From a checkpoint of a small self-supervised image encoder: arch vit, moe top_k.
Rows from expert 7 of block 3, named by matrix and row number. Rows with one number belong to one neuron. Each number is 500 + 50 x the weight over its row's rms, rounded and kept within 0 to 999. All counts start at 0. Numbers have three digits each. After the name is the row's rms in percent of the matrix's.
# up: expert up (model.blocks.3.mlp.up, 16x160x160), inputs 0-53
# down: expert down (model.blocks.3.mlp.down, 16x160x160, transposed), outputs 0-53
up.3 101:479598450477586435555515594514486525459428554553477472436555484450510561451544490521508482502522499597596520434363440494495470516531503480537528485537468543541478
up.4 098:476528529556446463535563500451408547479460517549377480505577519467509454495557513522538464473516485527544501529551534531450562574528477484400524519460470534521459
up.5 108:530500481463517430507460521507464522494475525481449496496544538481551526455493565474527560426574546491462459471602480502643519503485468484497541533429454520592565
up.6 111:436595428428471507495437472534416420578538445518572506522503508456552502440556520532465536531452501531504485472509552416513446608597509448540411469400556467488486
up.7 133:473559535465539512446515502473497522469572608471528494490479472548533482443533482526570524458464494563432431439497475541517482489523505557518525554507504541518566
up.8 089:484529408492529489526493444511534522551429499532495559434529486600421486535536523482514449483535441547535591506465428483573516572450509373581538423534523492511405
up.9 092:495471481509521529551468551522498627433457572452523542531496495524496526450442512484537469450484415410530533436473500411493434527558563546515551532517463415454576
up.10 091:573517406544445556563510461481377492502456481476453438575485428535385564568540468432524572473491487486522469522473606527481511493572506489439494485424466503468604
up.11 116:499487508454516482493488469484504532504461512449456517539557502479466484459524512509466472414511374535441474485593572577497470546552485512508454451543499479486489
up.12 094:449610604541475517456448498542571482478491463521500457465419536570541554566531476434487420492468552543555521420448520543460528525506454471528397423410439477583513
up.13 104:455520544448528551444500556521471491520573655612488470517563569527538475529468494575434493388455490485492514472533452473453544567527463512474428419556498503424495
up.14 108:463541557528473481519509536511501485435493456439454562571559397524520468421514498499572423507466457572518488522583556525482426467514510515498471521551402571507498
up.15 100:536543497563501435501449621483534554466504452506533617450458568522451543501470493487476573549445410516466482520511433514497488471449587599495496478536520443411531
up.16 103:495444461482484505523439426537520499454627435527413415569425486475516455469540495546485513494583455523428482551446438492501532493430519533491559474553500496585504
up.17 102:632443464426499476588574452456485515518476589483440514492495493497461468425424474449521522468426527434492496584500575498451533553498575565443504513528503504624466
up.18 097:520467574512473581579570474431550459493617385519422470516442508589517471455575467490499514479517534500506486477480449472466456531434541562579465511433557558534526
up.19 101:570431429569542423458539537436432425528464501486457501567575468520543448513471522596537474461515492431564451514558510458525452554472485495502589553517571493407384
up.20 103:516555438503562470395480477452446552553526501531403533516448525481467427486609554569548499537617482584463550515454466546587521438459485473470454508494526451579523
up.21 089:542497421534460540424394449479513415500477562471552503539415435554653439613482498492492600498479482459537514537422537500559483556451560549470559482522576511544480
up.22 091:550476537508486539391411525430432466567496496533509588478570576488427455537519488489481506532539505531444494518443451547538494512527427469508413482469467404447463
up.23 087:563417501487492491551462501449495422495541463452499427518455411537510438556492500582549490518501539552559456532489492480583439544571527491525525465433455488606630
up.24 087:523465485469564546482481518527462489485553394525504531452479500469504496436549407456450516543571508420459539512449453574487512533572604525517561465485412624554574
up.25 102:564531513441467564460435469467560567534540509504541487451472480488501480456471550504623461459568564408486553505435453511561510470457455508519526523470415632452457
up.26 091:460580486551422528504443450466411489541502425490408608434503470498522440545496502448536447585475504457564478524473625476502486537381500423492511529467462591473532
up.27 100:528525596520462505454411438493589486444517557443460525402455522513469426571515490546509536462602431501536545511559418546546550564560468502523519485389472513548546
up.28 098:515582524547460455527540486515538538564532443550498513468447577480464406429464492553445486510520528468608410601562487523546454541582548504515487497510382594475547
up.29 104:471562521467489480443368446474478553563502443452465533538417418570445439522569524515611538524507469481594468563552532491441500464489604479449464545475433559529437
up.30 107:531437536595501525542451476489452499472495524472505432463497486523505513486530475496519443451446550608538574586487594458486494539554434526513587500490580451503504
up.31 082:549601470471476506574542558542435451484545609521548460587461509451529505559533481530511522533503439446551476519488520506534520470499464491492525348456522571547536
up.32 095:504609596406524531521510466441525450519554559581506528507500494525477533492551481503443566499572514580530408485501518488442486501542524516479412540513451486622407
up.33 106:521497580526517438505465440443439495554398461443516557536550493473549473550626503509439520532507511492550521458492513449471505457550497564430424530627580510455526
up.34 080:523520471572452560497505521520509518417465544526459434603532485547512385497438535443477522427484493572497582434507506435453520511529478595452513539479437465453515
up.35 092:579424455590520531453579466475463489527404475525481407482452461541507546497566537467378517528480468490486465599512476513502622624555578515477513526539520508475463
up.36 097:623574528439463484516531439521517423481626492468506605473530538556483552528459502525543563546404485435452456401473433467512512454447517381528522428466413564475478
up.37 099:558536646586408522522376554474529497576577451465540434411424414511453513551527429480559516493505506548463532571512476501554461596531576504531519473384464588463505
up.38 100:491486465528535512524586510543484521482471457479591580513552542503451475433645502428544560433483448537588546439472480558472486511442507549574476492503518492457517
up.39 100:519565537462483462499446438430495427490503528555470531500438546479504555582464496466463473526462495652461530492554471479441510536520437556535525482467571389596505
up.40 103:521434433494489537534499461431384592470378523510512577435524418538546519526531506571527416458514547566474557489538575507503563544487504623456485540513482496579479
up.41 104:515567569589432416547542553457443487496445497536441446491559552462548511417587475489551518557489540563477527507503425543388424523584498553533397521475499472515484
up.42 094:476566506544507506533553496562422499539500476538360456541463492475552553475525449459511546400568506455443522496526370497454510537443550539489630455477494515548483
up.43 098:482483533521513510537464558498393506516495466526565530562394420545446440577427481487492463465491523489409438482485527567482418495473427508569477512530504469509456
up.44 099:531549440410542519519569533474533503487476516525531535405558413437486403511545494531591440514572512432504564484493468504565428538531471484453504451517478396519499
up.45 105:496555496576489511557461540479489401556480507428545535517415498510543448529536480619535381537550499505459593466463413528472564503449461530485462528554421509504415
up.46 112:503498550496501465568514548530459615500521494514466488467487573575549493459414463484427511502356557562502493570516505500460483556519592504468512630583448528543453
up.47 096:426459577451456476447471476481471459457467538530480523533569476580569541480509512441562455570540542511427500418384487423602499510482507544561499461461538488556416
up.48 104:545534474492436428460440600554578418497532645457508516579503533562512465497486437552505496505422435432498542434526520537465537549586592522497455498468496484517545
up.49 084:480462534408420565520606472491455466587500467545450524512453435440522547565475499493488570516502496639448520432505474466512508527495473470495430531442521501509451
up.50 096:498408482521509502461585479490525448628429484488480496496499475537490464420519483499607507517451509503562620465550606520510503575532547535518459486485525399533469
up.51 098:535460542506416436490519470421523486474569468488506516589519488571554499463429528474512531524513531569518611552493531500432445452518606467537444528584517539372364
up.52 095:596480376487540446495400507501568426467474558546537592425488491513488490487458566478571480461512537437475483558512460528406535532602534602401452483496495559530571
up.53 093:531472549487554505558515469403448545421577438488505547468417516453510580476557457448487530513562538428535411533427585555460496529462557487489580413479456486551439
up.54 097:482531423571506566574437521426536486481485500520547467542484490542440418501582441503494478498548459428429454471496503436483473509435538480506451525485448487459502
up.55 099:443578516485500482457535450512508544448475530430492456524564432506467452525514553473559481494479465506457554463504508528419585453454571476528470543588496479549459
up.56 102:462502442461424542511509533490502458475533497475580582544479567464538528429481514478605518491385498475374499444471477478494532488460505463536552592460533480481585
down.3 094:506469486519497471452442470537447501572504495435551563567486399508498447571491504479573551482528566505512523459561522450474527479544479411454602481515537379557480
down.4 095:555436516497515500411464464496461419387589482485555454534510403575529421538505523447435583491544480505525561540440509450478544463495453535491555534489525471452430
down.5 110:559518465441514520488493389515508469492440473519543465490409555461459480589505442553486518529572439500477504510505526513508512610565525438495518478545418587484420
down.6 107:383482530552606522493533472510514517461449523424532469438466556573508525432472480504439526438583471548504573518494497416536506545473438455448513537457449427504603
down.7 126:456657493507555427466457500493512539434542514514559466525500486469540488442508520520589523550467446541463529459510503476494448489470507518541440530448526520600460
down.8 102:634544483522479415485564567420433563527496407389515570557555492582496465455556529445496473518482527485532486475553532527480487487503491534450431435439484460491498
down.9 083:499508549463454513460469542475500508532608486558531485475519585506478463553565500405540533527494603512459521589470476486491517454556463437459512525452486508466567
down.10 099:451524465545565491538527527420521501568440499436616473570427466548510467513517542454584580524454387523521538503550505439467568403464511547576500497516584456477386
down.11 114:516490503505514476569504492525576465419549571497506539459533550566444433600460460488485428400502509434517457558482453526493451496465462531562550570507500467495488
down.12 095:473454538532512539561508578419448465537509553455543441519481458484428368441487489484505495516511534499456442541472513469456489486542489531477505495470491497578402
down.13 094:510473552595509527488476497514609534515509445540578439612428521532526549437546448423565491604516547463479461577437417494516512482467480531534537483600482464411565
down.14 110:626574551521598512506404502501564480556459448564516524507448486597524566418525455555499511529549486470461487494486505582485495484482533550548515402514465546536514
down.15 106:569476500488574585497444558439499523589529411539575471616544527593474460582504478460510536486484456480475493512495536426392444504530467476506506543508562512432511
down.16 102:460518522442528520548479454504451476555585417607458497487527549475534463553482565433521472551404564499465608508475549465485555455586584521461520436530571476580456
down.17 093:465500514517540564436523599510528552480524500439503623535538445430532496571588609530516552588424557501549526534572571534494428527484485532437474570459502495427481
down.18 095:436589511414427537522443491497460426461499522510531442516476457466490524528451558541606493483497526443530551528412497420501463515440501401434500552530551580528473
down.19 103:478559463462488527467437491539506508542557511505562472457439431465515437472445489527506481450556571534551528565504464561446579537440500495424491511429515405591524
down.20 094:552535475517473481457564556461566513537521329463555568584520624438523494514442522400477458547469517455557531522553497432516450491504516494527503460506448447558591
down.21 094:471455488424491564452519473479496556511424537456507419480564468488486525497524430435457566490503619484486563468385497613466542462577463539527506514480503474489580
down.22 095:491560447579494530502468325467541494558551551435503452533488530428484468492545451460528536580519385397677506437444439490458450457490531504481489481526547539486529
down.23 098:494550404429499501500512477463523486468484540491585536455476535451494512630530477466473458469573453538421483397536544445457487530477512433514554612522488471477531
down.24 088:575505542567530476404548540555476477455489357517466552492426426565437448482514499460487528466555494557472528535513440499550508510490573541514591473512600481626534
down.25 101:505466466498452427422612562601492484503463484428490457462488468482551538502485532556542497427483529453531349463528548450455616562473609551463448496604473501513537
down.26 099:550404408497481573526553549456494459474666442526558463503418480504515422488543545447524488523558524563505438516470560532483575450372542491474515398530430523483551
down.27 107:513542519516586446488478521469458499561500485493432422506490645427547460545541485475389490492546495551471436430456525468512501486517554428487504510466487600451528
down.28 090:489512489503451450442490454526524489506547558489539519470540436483514558530454469442480502434572467488424503490515497513543485534412520451558429601546463470491527
down.29 103:512509506413513471462512442491560469488460436605621544562414430395557555405605501535565615500538560483466518481587465509518511425505542494436452491484445563518501
down.30 099:529503485457508489450490464534512535478534601569541530609523432648435439488458439514425517496462530542539436582576490481469550486524499453443424408459550521551560
down.31 085:556457557479499510540612527465476475486462476378486435469437515635466551568507412501625503514434599560475448510502512465527479469518428556490454470554466521491536
down.32 098:532466488504560525434525603361489454495441425539504447517518481474491421467535529510477561426504572470500607493497534534524486472430546534572495441487519408412509
down.33 104:527503535523495454554487416400515470499557523413535380464486478550449492449541582446523570440437409539509459461482433465572503534536562490567467498470520535555488
down.34 082:469413523521511478444541490508528527473468470434536518509459385514545569449512449432565560575472470441571570552602596609376506423517559510477456525526483509515431
down.35 092:513560486437551470463512425521410485488527527475505447494428536545582517508438480520509444553548547442516456396465448498451404490446496506523451481432530518464505
down.36 095:489498463432403452511484493534468463529494476476527456502519510540518492339497520463486482452543539590493521486465506516490532511567546500469548499502510400467508
down.37 092:494494558433436578503452508509510374487506524506453455469501434539446514490589409575443401513524463505484577512567535477467516496470479449497577519550509570506589
down.38 100:548513559479587404510492578507520520497545470609498451490456430470567507438445476489530552415446448448512463553455507523475453550610512484494460591498555498550495
down.39 102:471490509481511485440483456531437481518488599493475494523456453574518473483577498495448547484457408537522567496451512487435583511488504453485373525483523554479491
down.40 104:546534479538578401544559383551468455467509529543509487395522490502525449431541453580552515470427423549484457460562438576495560462475529533539490481503526545458473
down.41 111:505465471568492413512469484531525530448489513560565521463424514477584500371503567498473462493451498548526511560515544549451489535524496447453585359481426461399530
down.42 100:558581462521536495489460522518475448463495466527487623463541491431494557487608547503539516486442413537456534521500494497493489425456561546463536422392580497574472
down.43 094:487371576509469501463456500423420444473511519537508463483499538549500601500557505458468577534548504539477433461603512541445500501460469537567467484426453551540500
down.44 099:378384452490564533562460528498525559436540467518580521539435513490535504463443483510513491553500530544580509546551490504477422510505417481533428568474549484525486
down.45 096:439426487551442411490463453452526540450516478470511431447517494528532561493469545431442539587509488487572464419522457472514518505468475437462496443396515556447534
down.46 114:511433507583552551540510466622498484378530576426486570487390609425586516490494513385440453481464563497464502493529541540483473517467422497503587490520446430506593
down.47 091:484457487587619572507550552473535513458473506509445497489497451518498542439529400580411494549522454566519594481458587411507456494508443413468547477470539605512435
down.48 103:474484491379593459595571529514517494433488412447441509491421571520477485562466560533548468487569455495524501545433462452583397521508479480452574539457489512438525
down.49 088:525412410602414518426423491448453561433471513481500456518482455548466495621558449524546546531470544507515520480578502433499530431536545502516515506554584530452521
down.50 099:510500494549451504487440548536477418451632442553433449501559503522462529526550511502520518511473488576489506545457622445475514534429497523554466518544428539436435
down.51 094:517482532549427495596564487469504480434404498539471514489454582444541428534474525547538485491426480487451516463451541380433539548480538517562515504559428507515486
down.52 095:411578567551520471512506414511496472502537375584445502529488458521501539465452475492526524515493442539545469455530534460510485512515492555593520590494450531509492
down.53 100:518571501429479540538509431501506450611455491498538486519603570496430520537489607461513475568428548520461492479538425529493562547523539526471483515387487561465433
down.54 095:446512490525535470471507511437485473511420480537551528545445487461492539553505422512423484447516432540574562472519470418469487432510408552582506560491501541524565
down.55 093:500468542520519457546546482475520570490529501473527574606475490382475506441569464411467591568406509511558506515466403496563589471454566404470574498538523482484482
down.56 104:411523467485476457545562429537558484503481562516435546537498495473408517506515428555563430476407527443418486460471552570521543507498472511495519454528482593438584