{
  "image_size": 32,
  "horizontal_flip": true,
  "color_jitter": 0.6,
  "method": "vicreg",
  "norm": "layernorm",
  "activation": "gelu",
  "moe": "top_k",
  "moe_every": 1,
  "projector_out": 1024,
  "projector_hidden_layers": 1,
  "residual_init": "none",
  "optimizer": "muon",
  "momentum": 0.95,
  "adamw_lr_other_params": 0.0023,
  "steps": 14000
}
Rows from expert 10 of block 2, named by matrix and row number. Rows with one number belong to one neuron. Each number is 50 + 10 x the weight over the matrix's rms, rounded and kept within 0 to 99. All counts start at 0.
# up: expert up (model.blocks.2.mlp.up, 16x160x160), inputs 0-159
# down: expert down (model.blocks.2.mlp.down, 16x160x160, transposed), outputs 0-159
up.83:56 61 68 36 52 56 55 42 61 53 38 55 51 45 43 56 51 47 52 55 39 58 40 48 40 49 60 51 56 43 46 45 36 64 56 55 45 58 63 51 39 52 46 40 44 40 43 51 69 67 45 43 43 69 52 61 51 61 42 56 40 47 43 53 52 63 40 39 55 60 34 44 38 41 68 41 57 46 58 41 33 47 54 42 50 35 54 64 56 64 56 53 59 54 41 53 39 43 59 54 45 57 66 52 40 46 31 70 43 56 42 30 41 44 62 43 58 51 50 54 41 60 62 52 54 53 48 55 40 55 56 50 38 40 46 43 52 66 54 46 51 55 56 43 42 58 54 55 48 44 48 57 44 68 42 48 62 52 55 48
down.83:48 41 49 66 47 58 56 36 44 40 52 54 47 57 58 35 46 42 50 47 40 45 38 39 49 52 34 52 47 53 41 60 59 46 42 43 47 45 43 43 53 50 54 62 48 55 61 47 47 48 49 42 57 43 43 39 49 59 44 36 46 56 58 40 53 45 42 55 70 56 59 61 51 64 48 48 46 52 58 51 59 53 59 56 51 58 44 53 32 52 54 44 53 44 61 60 48 49 46 50 64 64 41 45 62 42 51 36 43 41 41 64 51 44 57 52 38 53 43 38 36 57 46 49 46 47 41 45 43 51 64 49 63 58 65 49 47 49 34 66 58 49 54 50 53 36 54 40 43 72 66 50 67 46 46 55 57 58 44 51
up.84:31 51 68 51 34 45 41 42 49 37 32 50 53 53 53 55 47 48 42 44 57 55 46 53 40 41 54 46 64 52 57 50 49 51 33 37 51 33 46 42 71 57 50 47 51 46 64 56 72 50 46 50 56 58 51 52 55 45 54 51 35 68 52 32 60 46 54 47 49 58 50 45 44 66 75 60 53 34 44 37 56 65 70 73 58 61 49 56 49 43 59 44 46 37 46 60 75 66 47 55 39 57 32 51 74 28 50 37 40 42 45 52 71 46 32 62 34 50 41 64 45 42 63 58 51 50 51 61 47 73 56 43 43 50 58 67 33 60 57 49 47 45 37 50 39 53 59 50 42 46 45 33 35 33 57 59 45 46 35 47
down.84:52 67 47 58 70 54 57 42 51 48 65 55 39 49 50 31 59 71 44 45 58 52 48 51 49 66 43 63 30 64 49 45 51 45 54 55 58 53 49 56 51 51 46 49 47 37 41 55 51 49 53 41 42 30 44 55 40 38 51 49 41 59 38 61 54 45 36 49 46 57 43 41 59 62 35 38 60 44 78 47 39 42 30 56 57 59 54 50 48 41 55 53 66 48 44 39 40 43 42 50 31 53 54 59 40 58 57 67 34 59 44 65 36 61 57 66 49 44 54 58 41 43 54 34 54 39 52 48 64 57 56 57 47 43 39 37 48 44 47 38 52 59 48 57 47 44 47 53 53 58 52 54 48 39 54 67 38 64 62 63
up.85:58 49 43 42 59 40 37 58 45 41 45 51 69 40 62 50 44 54 56 42 50 49 44 62 43 49 52 57 48 52 59 20 50 42 48 50 56 75 29 40 47 43 53 57 47 79 44 51 70 45 46 61 63 47 47 44 44 58 38 55 58 67 57 32 55 40 24 37 49 42 40 43 48 46 51 66 47 63 34 62 62 43 62 49 54 45 48 51 56 50 60 57 48 41 40 55 55 40 56 87 57 44 38 46 43 67 58 39 55 37 49 49 37 63 32 43 75 42 41 52 59 54 44 66 45 49 41 46 28 58 54 54 56 45 67 75 59 46 61 50 67 66 36 45 27 63 38 43 62 50 51 44 56 44 37 61 28 31 43 67
down.85:46 45 46 36 51 54 49 66 43 76 52 63 24 41 46 43 37 54 52 66 50 43 53 60 60 56 46 55 61 42 48 49 53 62 50 45 43 72 61 50 44 52 55 40 42 39 68 43 39 55 46 34 43 63 52 61 45 39 51 43 29 57 31 48 55 50 31 63 40 53 50 39 54 54 52 57 74 50 67 56 41 70 56 45 61 68 46 32 47 65 49 52 70 50 49 36 57 64 34 33 51 45 45 81 44 47 48 42 54 40 43 69 54 63 63 64 51 56 49 59 53 46 54 51 36 43 31 50 46 56 54 44 52 58 36 54 50 58 34 42 33 73 48 37 54 29 40 40 48 48 58 50 53 51 55 43 44 43 54 34
up.86:57 42 56 44 44 56 67 74 59 51 46 36 51 63 63 41 60 67 66 68 61 58 76 52 49 56 55 45 52 58 42 55 55 43 43 38 38 56 57 34 38 43 50 57 58 44 63 49 58 69 37 33 63 62 48 61 33 42 41 57 66 45 60 57 39 40 39 36 45 52 53 51 53 60 63 32 40 65 42 45 50 54 51 40 50 41 35 44 56 47 65 47 46 40 29 54 74 58 33 43 39 43 60 55 32 68 28 52 63 59 50 54 43 61 63 56 66 56 51 44 48 43 36 62 52 56 54 55 63 35 43 31 39 37 37 47 36 41 52 51 52 44 34 37 55 70 55 25 35 54 51 39 40 49 56 47 55 39 68 48
down.86:43 68 60 43 61 55 35 55 58 55 37 42 39 47 57 64 41 35 64 40 54 42 39 40 52 44 40 55 47 41 52 57 69 50 38 59 52 55 49 49 42 49 67 62 34 51 60 42 32 32 67 43 33 74 46 60 46 48 46 41 22 46 59 52 38 54 47 49 68 56 46 60 46 42 56 51 55 37 63 66 54 34 49 12 35 44 42 57 49 46 55 38 47 46 60 43 41 58 60 59 57 31 59 56 58 67 63 48 44 48 37 62 24 54 44 43 35 76 67 55 49 58 48 54 48 51 53 47 61 66 44 43 40 49 51 55 55 36 36 53 56 49 38 49 36 53 81 49 77 60 55 67 48 45 49 56 57 59 60 41
up.87:48 58 47 56 42 40 57 53 61 40 50 37 50 51 56 52 56 67 65 39 50 50 50 38 68 42 35 55 44 36 41 44 65 43 52 57 40 51 56 48 46 57 43 45 27 67 44 51 49 41 47 60 58 52 52 46 44 46 50 44 62 47 36 45 51 46 50 55 42 56 51 67 39 54 55 48 63 48 62 53 57 49 57 46 61 57 43 61 46 60 55 54 53 53 55 35 56 25 52 50 53 43 47 37 59 52 49 59 59 55 48 47 61 35 27 36 49 36 44 57 65 52 31 63 48 42 36 55 59 48 60 54 49 59 45 57 35 51 41 51 40 49 47 62 60 50 41 41 60 44 44 75 54 44 52 30 47 59 48 54
down.87:55 33 73 29 45 38 49 36 46 44 69 52 49 50 68 21 52 40 44 66 38 40 58 33 56 59 55 60 53 62 62 49 26 52 48 42 42 57 54 38 44 64 68 75 43 47 62 41 52 68 57 46 50 43 64 59 58 61 48 53 57 51 29 53 41 54 61 57 65 61 54 40 48 56 52 53 49 23 43 37 54 30 60 46 44 36 62 65 38 53 58 45 31 57 57 42 46 50 33 56 41 52 48 48 50 53 56 30 50 42 43 36 56 65 60 41 57 68 68 35 53 46 59 64 46 46 38 47 48 44 44 30 48 50 44 47 48 50 50 61 47 42 43 48 68 43 48 68 47 60 50 45 38 69 38 52 64 63 58 51
up.88:49 48 39 32 60 59 38 48 69 33 51 56 63 55 55 44 45 63 72 63 38 43 38 56 47 51 53 76 56 41 49 38 29 41 28 49 37 42 31 67 67 74 62 55 50 45 68 49 38 63 53 46 58 38 53 43 61 44 58 37 37 70 60 39 51 59 47 44 68 50 36 41 38 36 27 55 57 53 57 47 42 70 68 35 59 32 33 43 54 46 53 42 51 51 43 64 53 43 59 53 51 42 60 40 37 56 56 51 46 63 61 66 52 36 50 65 42 71 61 49 51 50 48 35 61 60 48 52 38 47 48 39 25 59 36 50 54 45 67 61 33 46 22 57 67 67 49 32 55 46 58 45 37 51 61 28 63 56 31 66
down.88:33 50 56 21 35 62 41 45 52 38 40 58 71 54 64 57 71 50 65 46 60 38 61 46 58 61 58 69 35 66 31 35 48 52 50 52 35 50 66 55 43 43 63 47 50 50 68 51 23 34 57 65 38 58 62 60 54 80 36 58 56 74 25 56 45 39 43 66 34 53 59 39 46 40 68 53 55 44 50 55 46 55 52 53 59 44 37 48 34 47 43 39 34 44 47 34 63 45 44 49 50 54 50 60 46 42 31 42 44 52 43 54 56 78 56 56 48 57 58 53 48 52 40 50 38 53 38 53 62 49 74 57 43 51 78 41 52 54 39 31 41 44 40 43 59 61 42 45 62 33 50 64 59 54 34 51 53 54 46 41
up.89:40 65 56 51 55 65 64 53 51 34 40 41 50 47 56 77 65 34 50 43 51 44 50 65 45 49 17 36 60 39 32 54 48 63 59 58 60 54 54 54 47 60 50 56 54 50 47 55 40 57 48 24 58 59 63 50 52 47 49 39 50 46 55 41 48 53 61 42 40 60 42 29 36 52 37 38 61 61 30 50 59 76 52 39 42 52 51 60 46 52 71 49 45 46 54 47 54 42 57 35 59 55 28 36 54 29 48 64 70 46 76 45 66 57 50 35 63 70 63 39 53 70 46 70 37 52 54 57 40 47 53 44 49 42 46 53 63 63 39 36 23 44 34 61 66 58 58 39 64 27 59 34 62 45 41 51 49 41 60 45
down.89:37 73 47 57 46 36 31 38 60 46 29 43 35 52 59 47 63 47 35 52 45 50 38 64 63 49 35 65 54 60 72 52 32 73 63 60 70 46 66 44 47 52 63 63 50 46 41 54 48 43 52 54 50 59 29 32 40 62 55 52 57 63 39 37 45 47 53 52 51 56 43 81 62 30 54 57 41 40 59 55 65 38 29 50 46 47 54 36 54 62 51 68 62 43 35 55 43 34 60 50 47 54 52 37 57 41 52 38 54 53 50 48 65 34 57 40 44 66 17 59 52 52 43 51 40 51 68 51 49 43 49 57 51 51 33 57 45 50 50 53 48 42 48 42 34 46 72 22 60 57 29 57 56 52 49 54 60 60 58 63
up.90:71 59 44 56 65 60 55 46 75 50 42 47 30 52 54 50 66 44 50 53 49 43 42 40 46 64 49 49 56 20 27 46 37 52 44 26 47 47 49 38 67 40 58 52 50 61 39 32 51 46 39 59 74 51 30 51 36 46 47 41 42 60 55 33 45 40 53 39 53 60 72 44 54 51 49 35 47 48 28 45 67 54 27 52 60 58 34 76 62 43 49 47 47 68 49 65 34 62 28 60 50 52 72 42 40 44 50 61 48 62 52 29 32 46 55 51 63 64 40 64 64 58 59 43 58 43 54 44 35 63 48 72 54 53 63 56 40 59 58 33 47 62 59 42 29 62 53 71 61 52 62 40 45 33 57 51 52 80 54 43
down.90:34 54 64 50 32 39 46 43 45 46 48 56 64 56 48 31 60 53 68 56 50 29 38 52 39 44 48 36 50 43 61 36 68 58 58 62 37 45 49 67 55 48 65 34 35 45 34 70 53 57 59 64 41 46 51 35 60 46 76 67 58 51 28 61 61 61 41 50 38 50 46 66 39 42 49 57 50 39 34 54 49 46 56 60 47 68 53 57 55 48 44 46 51 43 51 56 41 33 49 51 52 35 37 47 45 49 70 59 56 46 27 79 63 49 40 44 59 41 58 49 41 45 67 55 49 32 43 48 43 41 47 33 65 46 50 61 39 46 36 44 60 64 58 70 58 53 59 44 33 61 60 43 62 76 44 50 38 49 43 58
up.91:40 38 54 49 53 22 61 64 34 41 37 36 53 60 44 59 59 61 42 56 67 57 32 59 37 26 67 62 46 52 55 54 50 65 66 50 43 41 71 37 51 59 54 35 43 41 56 43 47 60 36 46 42 48 67 50 47 48 63 68 45 35 58 39 55 64 57 40 64 34 63 61 61 25 38 71 57 61 42 47 46 47 48 35 52 60 69 44 35 59 65 59 27 54 44 54 51 56 41 51 36 78 41 46 72 54 48 37 35 65 49 53 58 63 46 50 32 46 63 49 48 46 58 52 43 59 45 55 57 48 43 57 54 54 54 59 41 50 39 26 54 52 52 52 54 48 52 58 37 48 59 47 53 47 36 25 46 44 80 56
down.91:52 52 31 47 48 58 40 50 61 30 44 44 63 49 57 36 42 48 65 46 38 49 68 47 62 46 37 63 59 38 35 50 63 62 36 40 52 67 65 49 55 34 45 56 46 39 60 56 55 41 38 46 61 44 32 51 58 42 30 65 47 58 54 69 39 48 55 76 39 57 83 47 43 42 56 50 54 36 56 63 34 62 63 70 57 59 46 52 39 69 52 61 53 56 42 41 65 43 39 57 49 53 39 67 41 40 37 52 56 57 45 35 36 56 41 42 28 38 36 78 57 42 45 59 36 44 50 59 47 41 52 40 61 20 55 44 47 44 40 67 65 41 36 41 52 64 40 48 57 37 38 61 71 46 53 67 63 70 46 53
up.92:50 43 65 32 49 54 52 48 36 55 64 63 62 52 58 45 47 43 57 50 62 44 66 53 50 52 47 34 47 39 62 61 62 38 45 66 50 63 42 39 53 42 52 62 63 74 65 58 46 55 48 54 48 54 54 44 52 47 46 46 45 59 58 30 66 67 52 40 39 27 38 59 55 44 44 47 37 54 45 74 64 56 51 59 46 47 60 74 58 54 41 52 51 61 69 46 57 42 34 47 55 34 45 68 71 59 34 34 49 38 54 51 34 59 42 31 44 58 54 45 37 30 41 43 39 54 50 53 63 33 36 57 63 60 50 44 51 45 51 41 39 60 12 51 67 41 49 27 50 35 36 41 68 63 55 58 51 67 54 36
down.92:52 48 55 52 35 58 51 39 52 48 43 62 46 43 47 45 64 52 33 31 48 47 55 82 49 34 38 53 57 48 55 30 23 61 60 49 37 51 54 60 49 65 70 56 47 45 41 41 48 39 31 58 32 58 49 41 49 42 53 54 63 63 64 47 32 42 42 77 64 70 36 52 47 46 59 56 69 43 34 51 48 45 14 47 38 41 46 46 48 35 53 57 46 57 37 50 46 69 54 40 50 59 59 49 48 40 53 68 81 47 51 53 33 64 45 50 54 62 62 36 50 58 63 49 50 45 46 56 44 60 51 42 26 48 56 55 38 41 42 64 64 68 38 59 47 70 50 54 71 64 65 48 57 38 45 55 43 35 46 52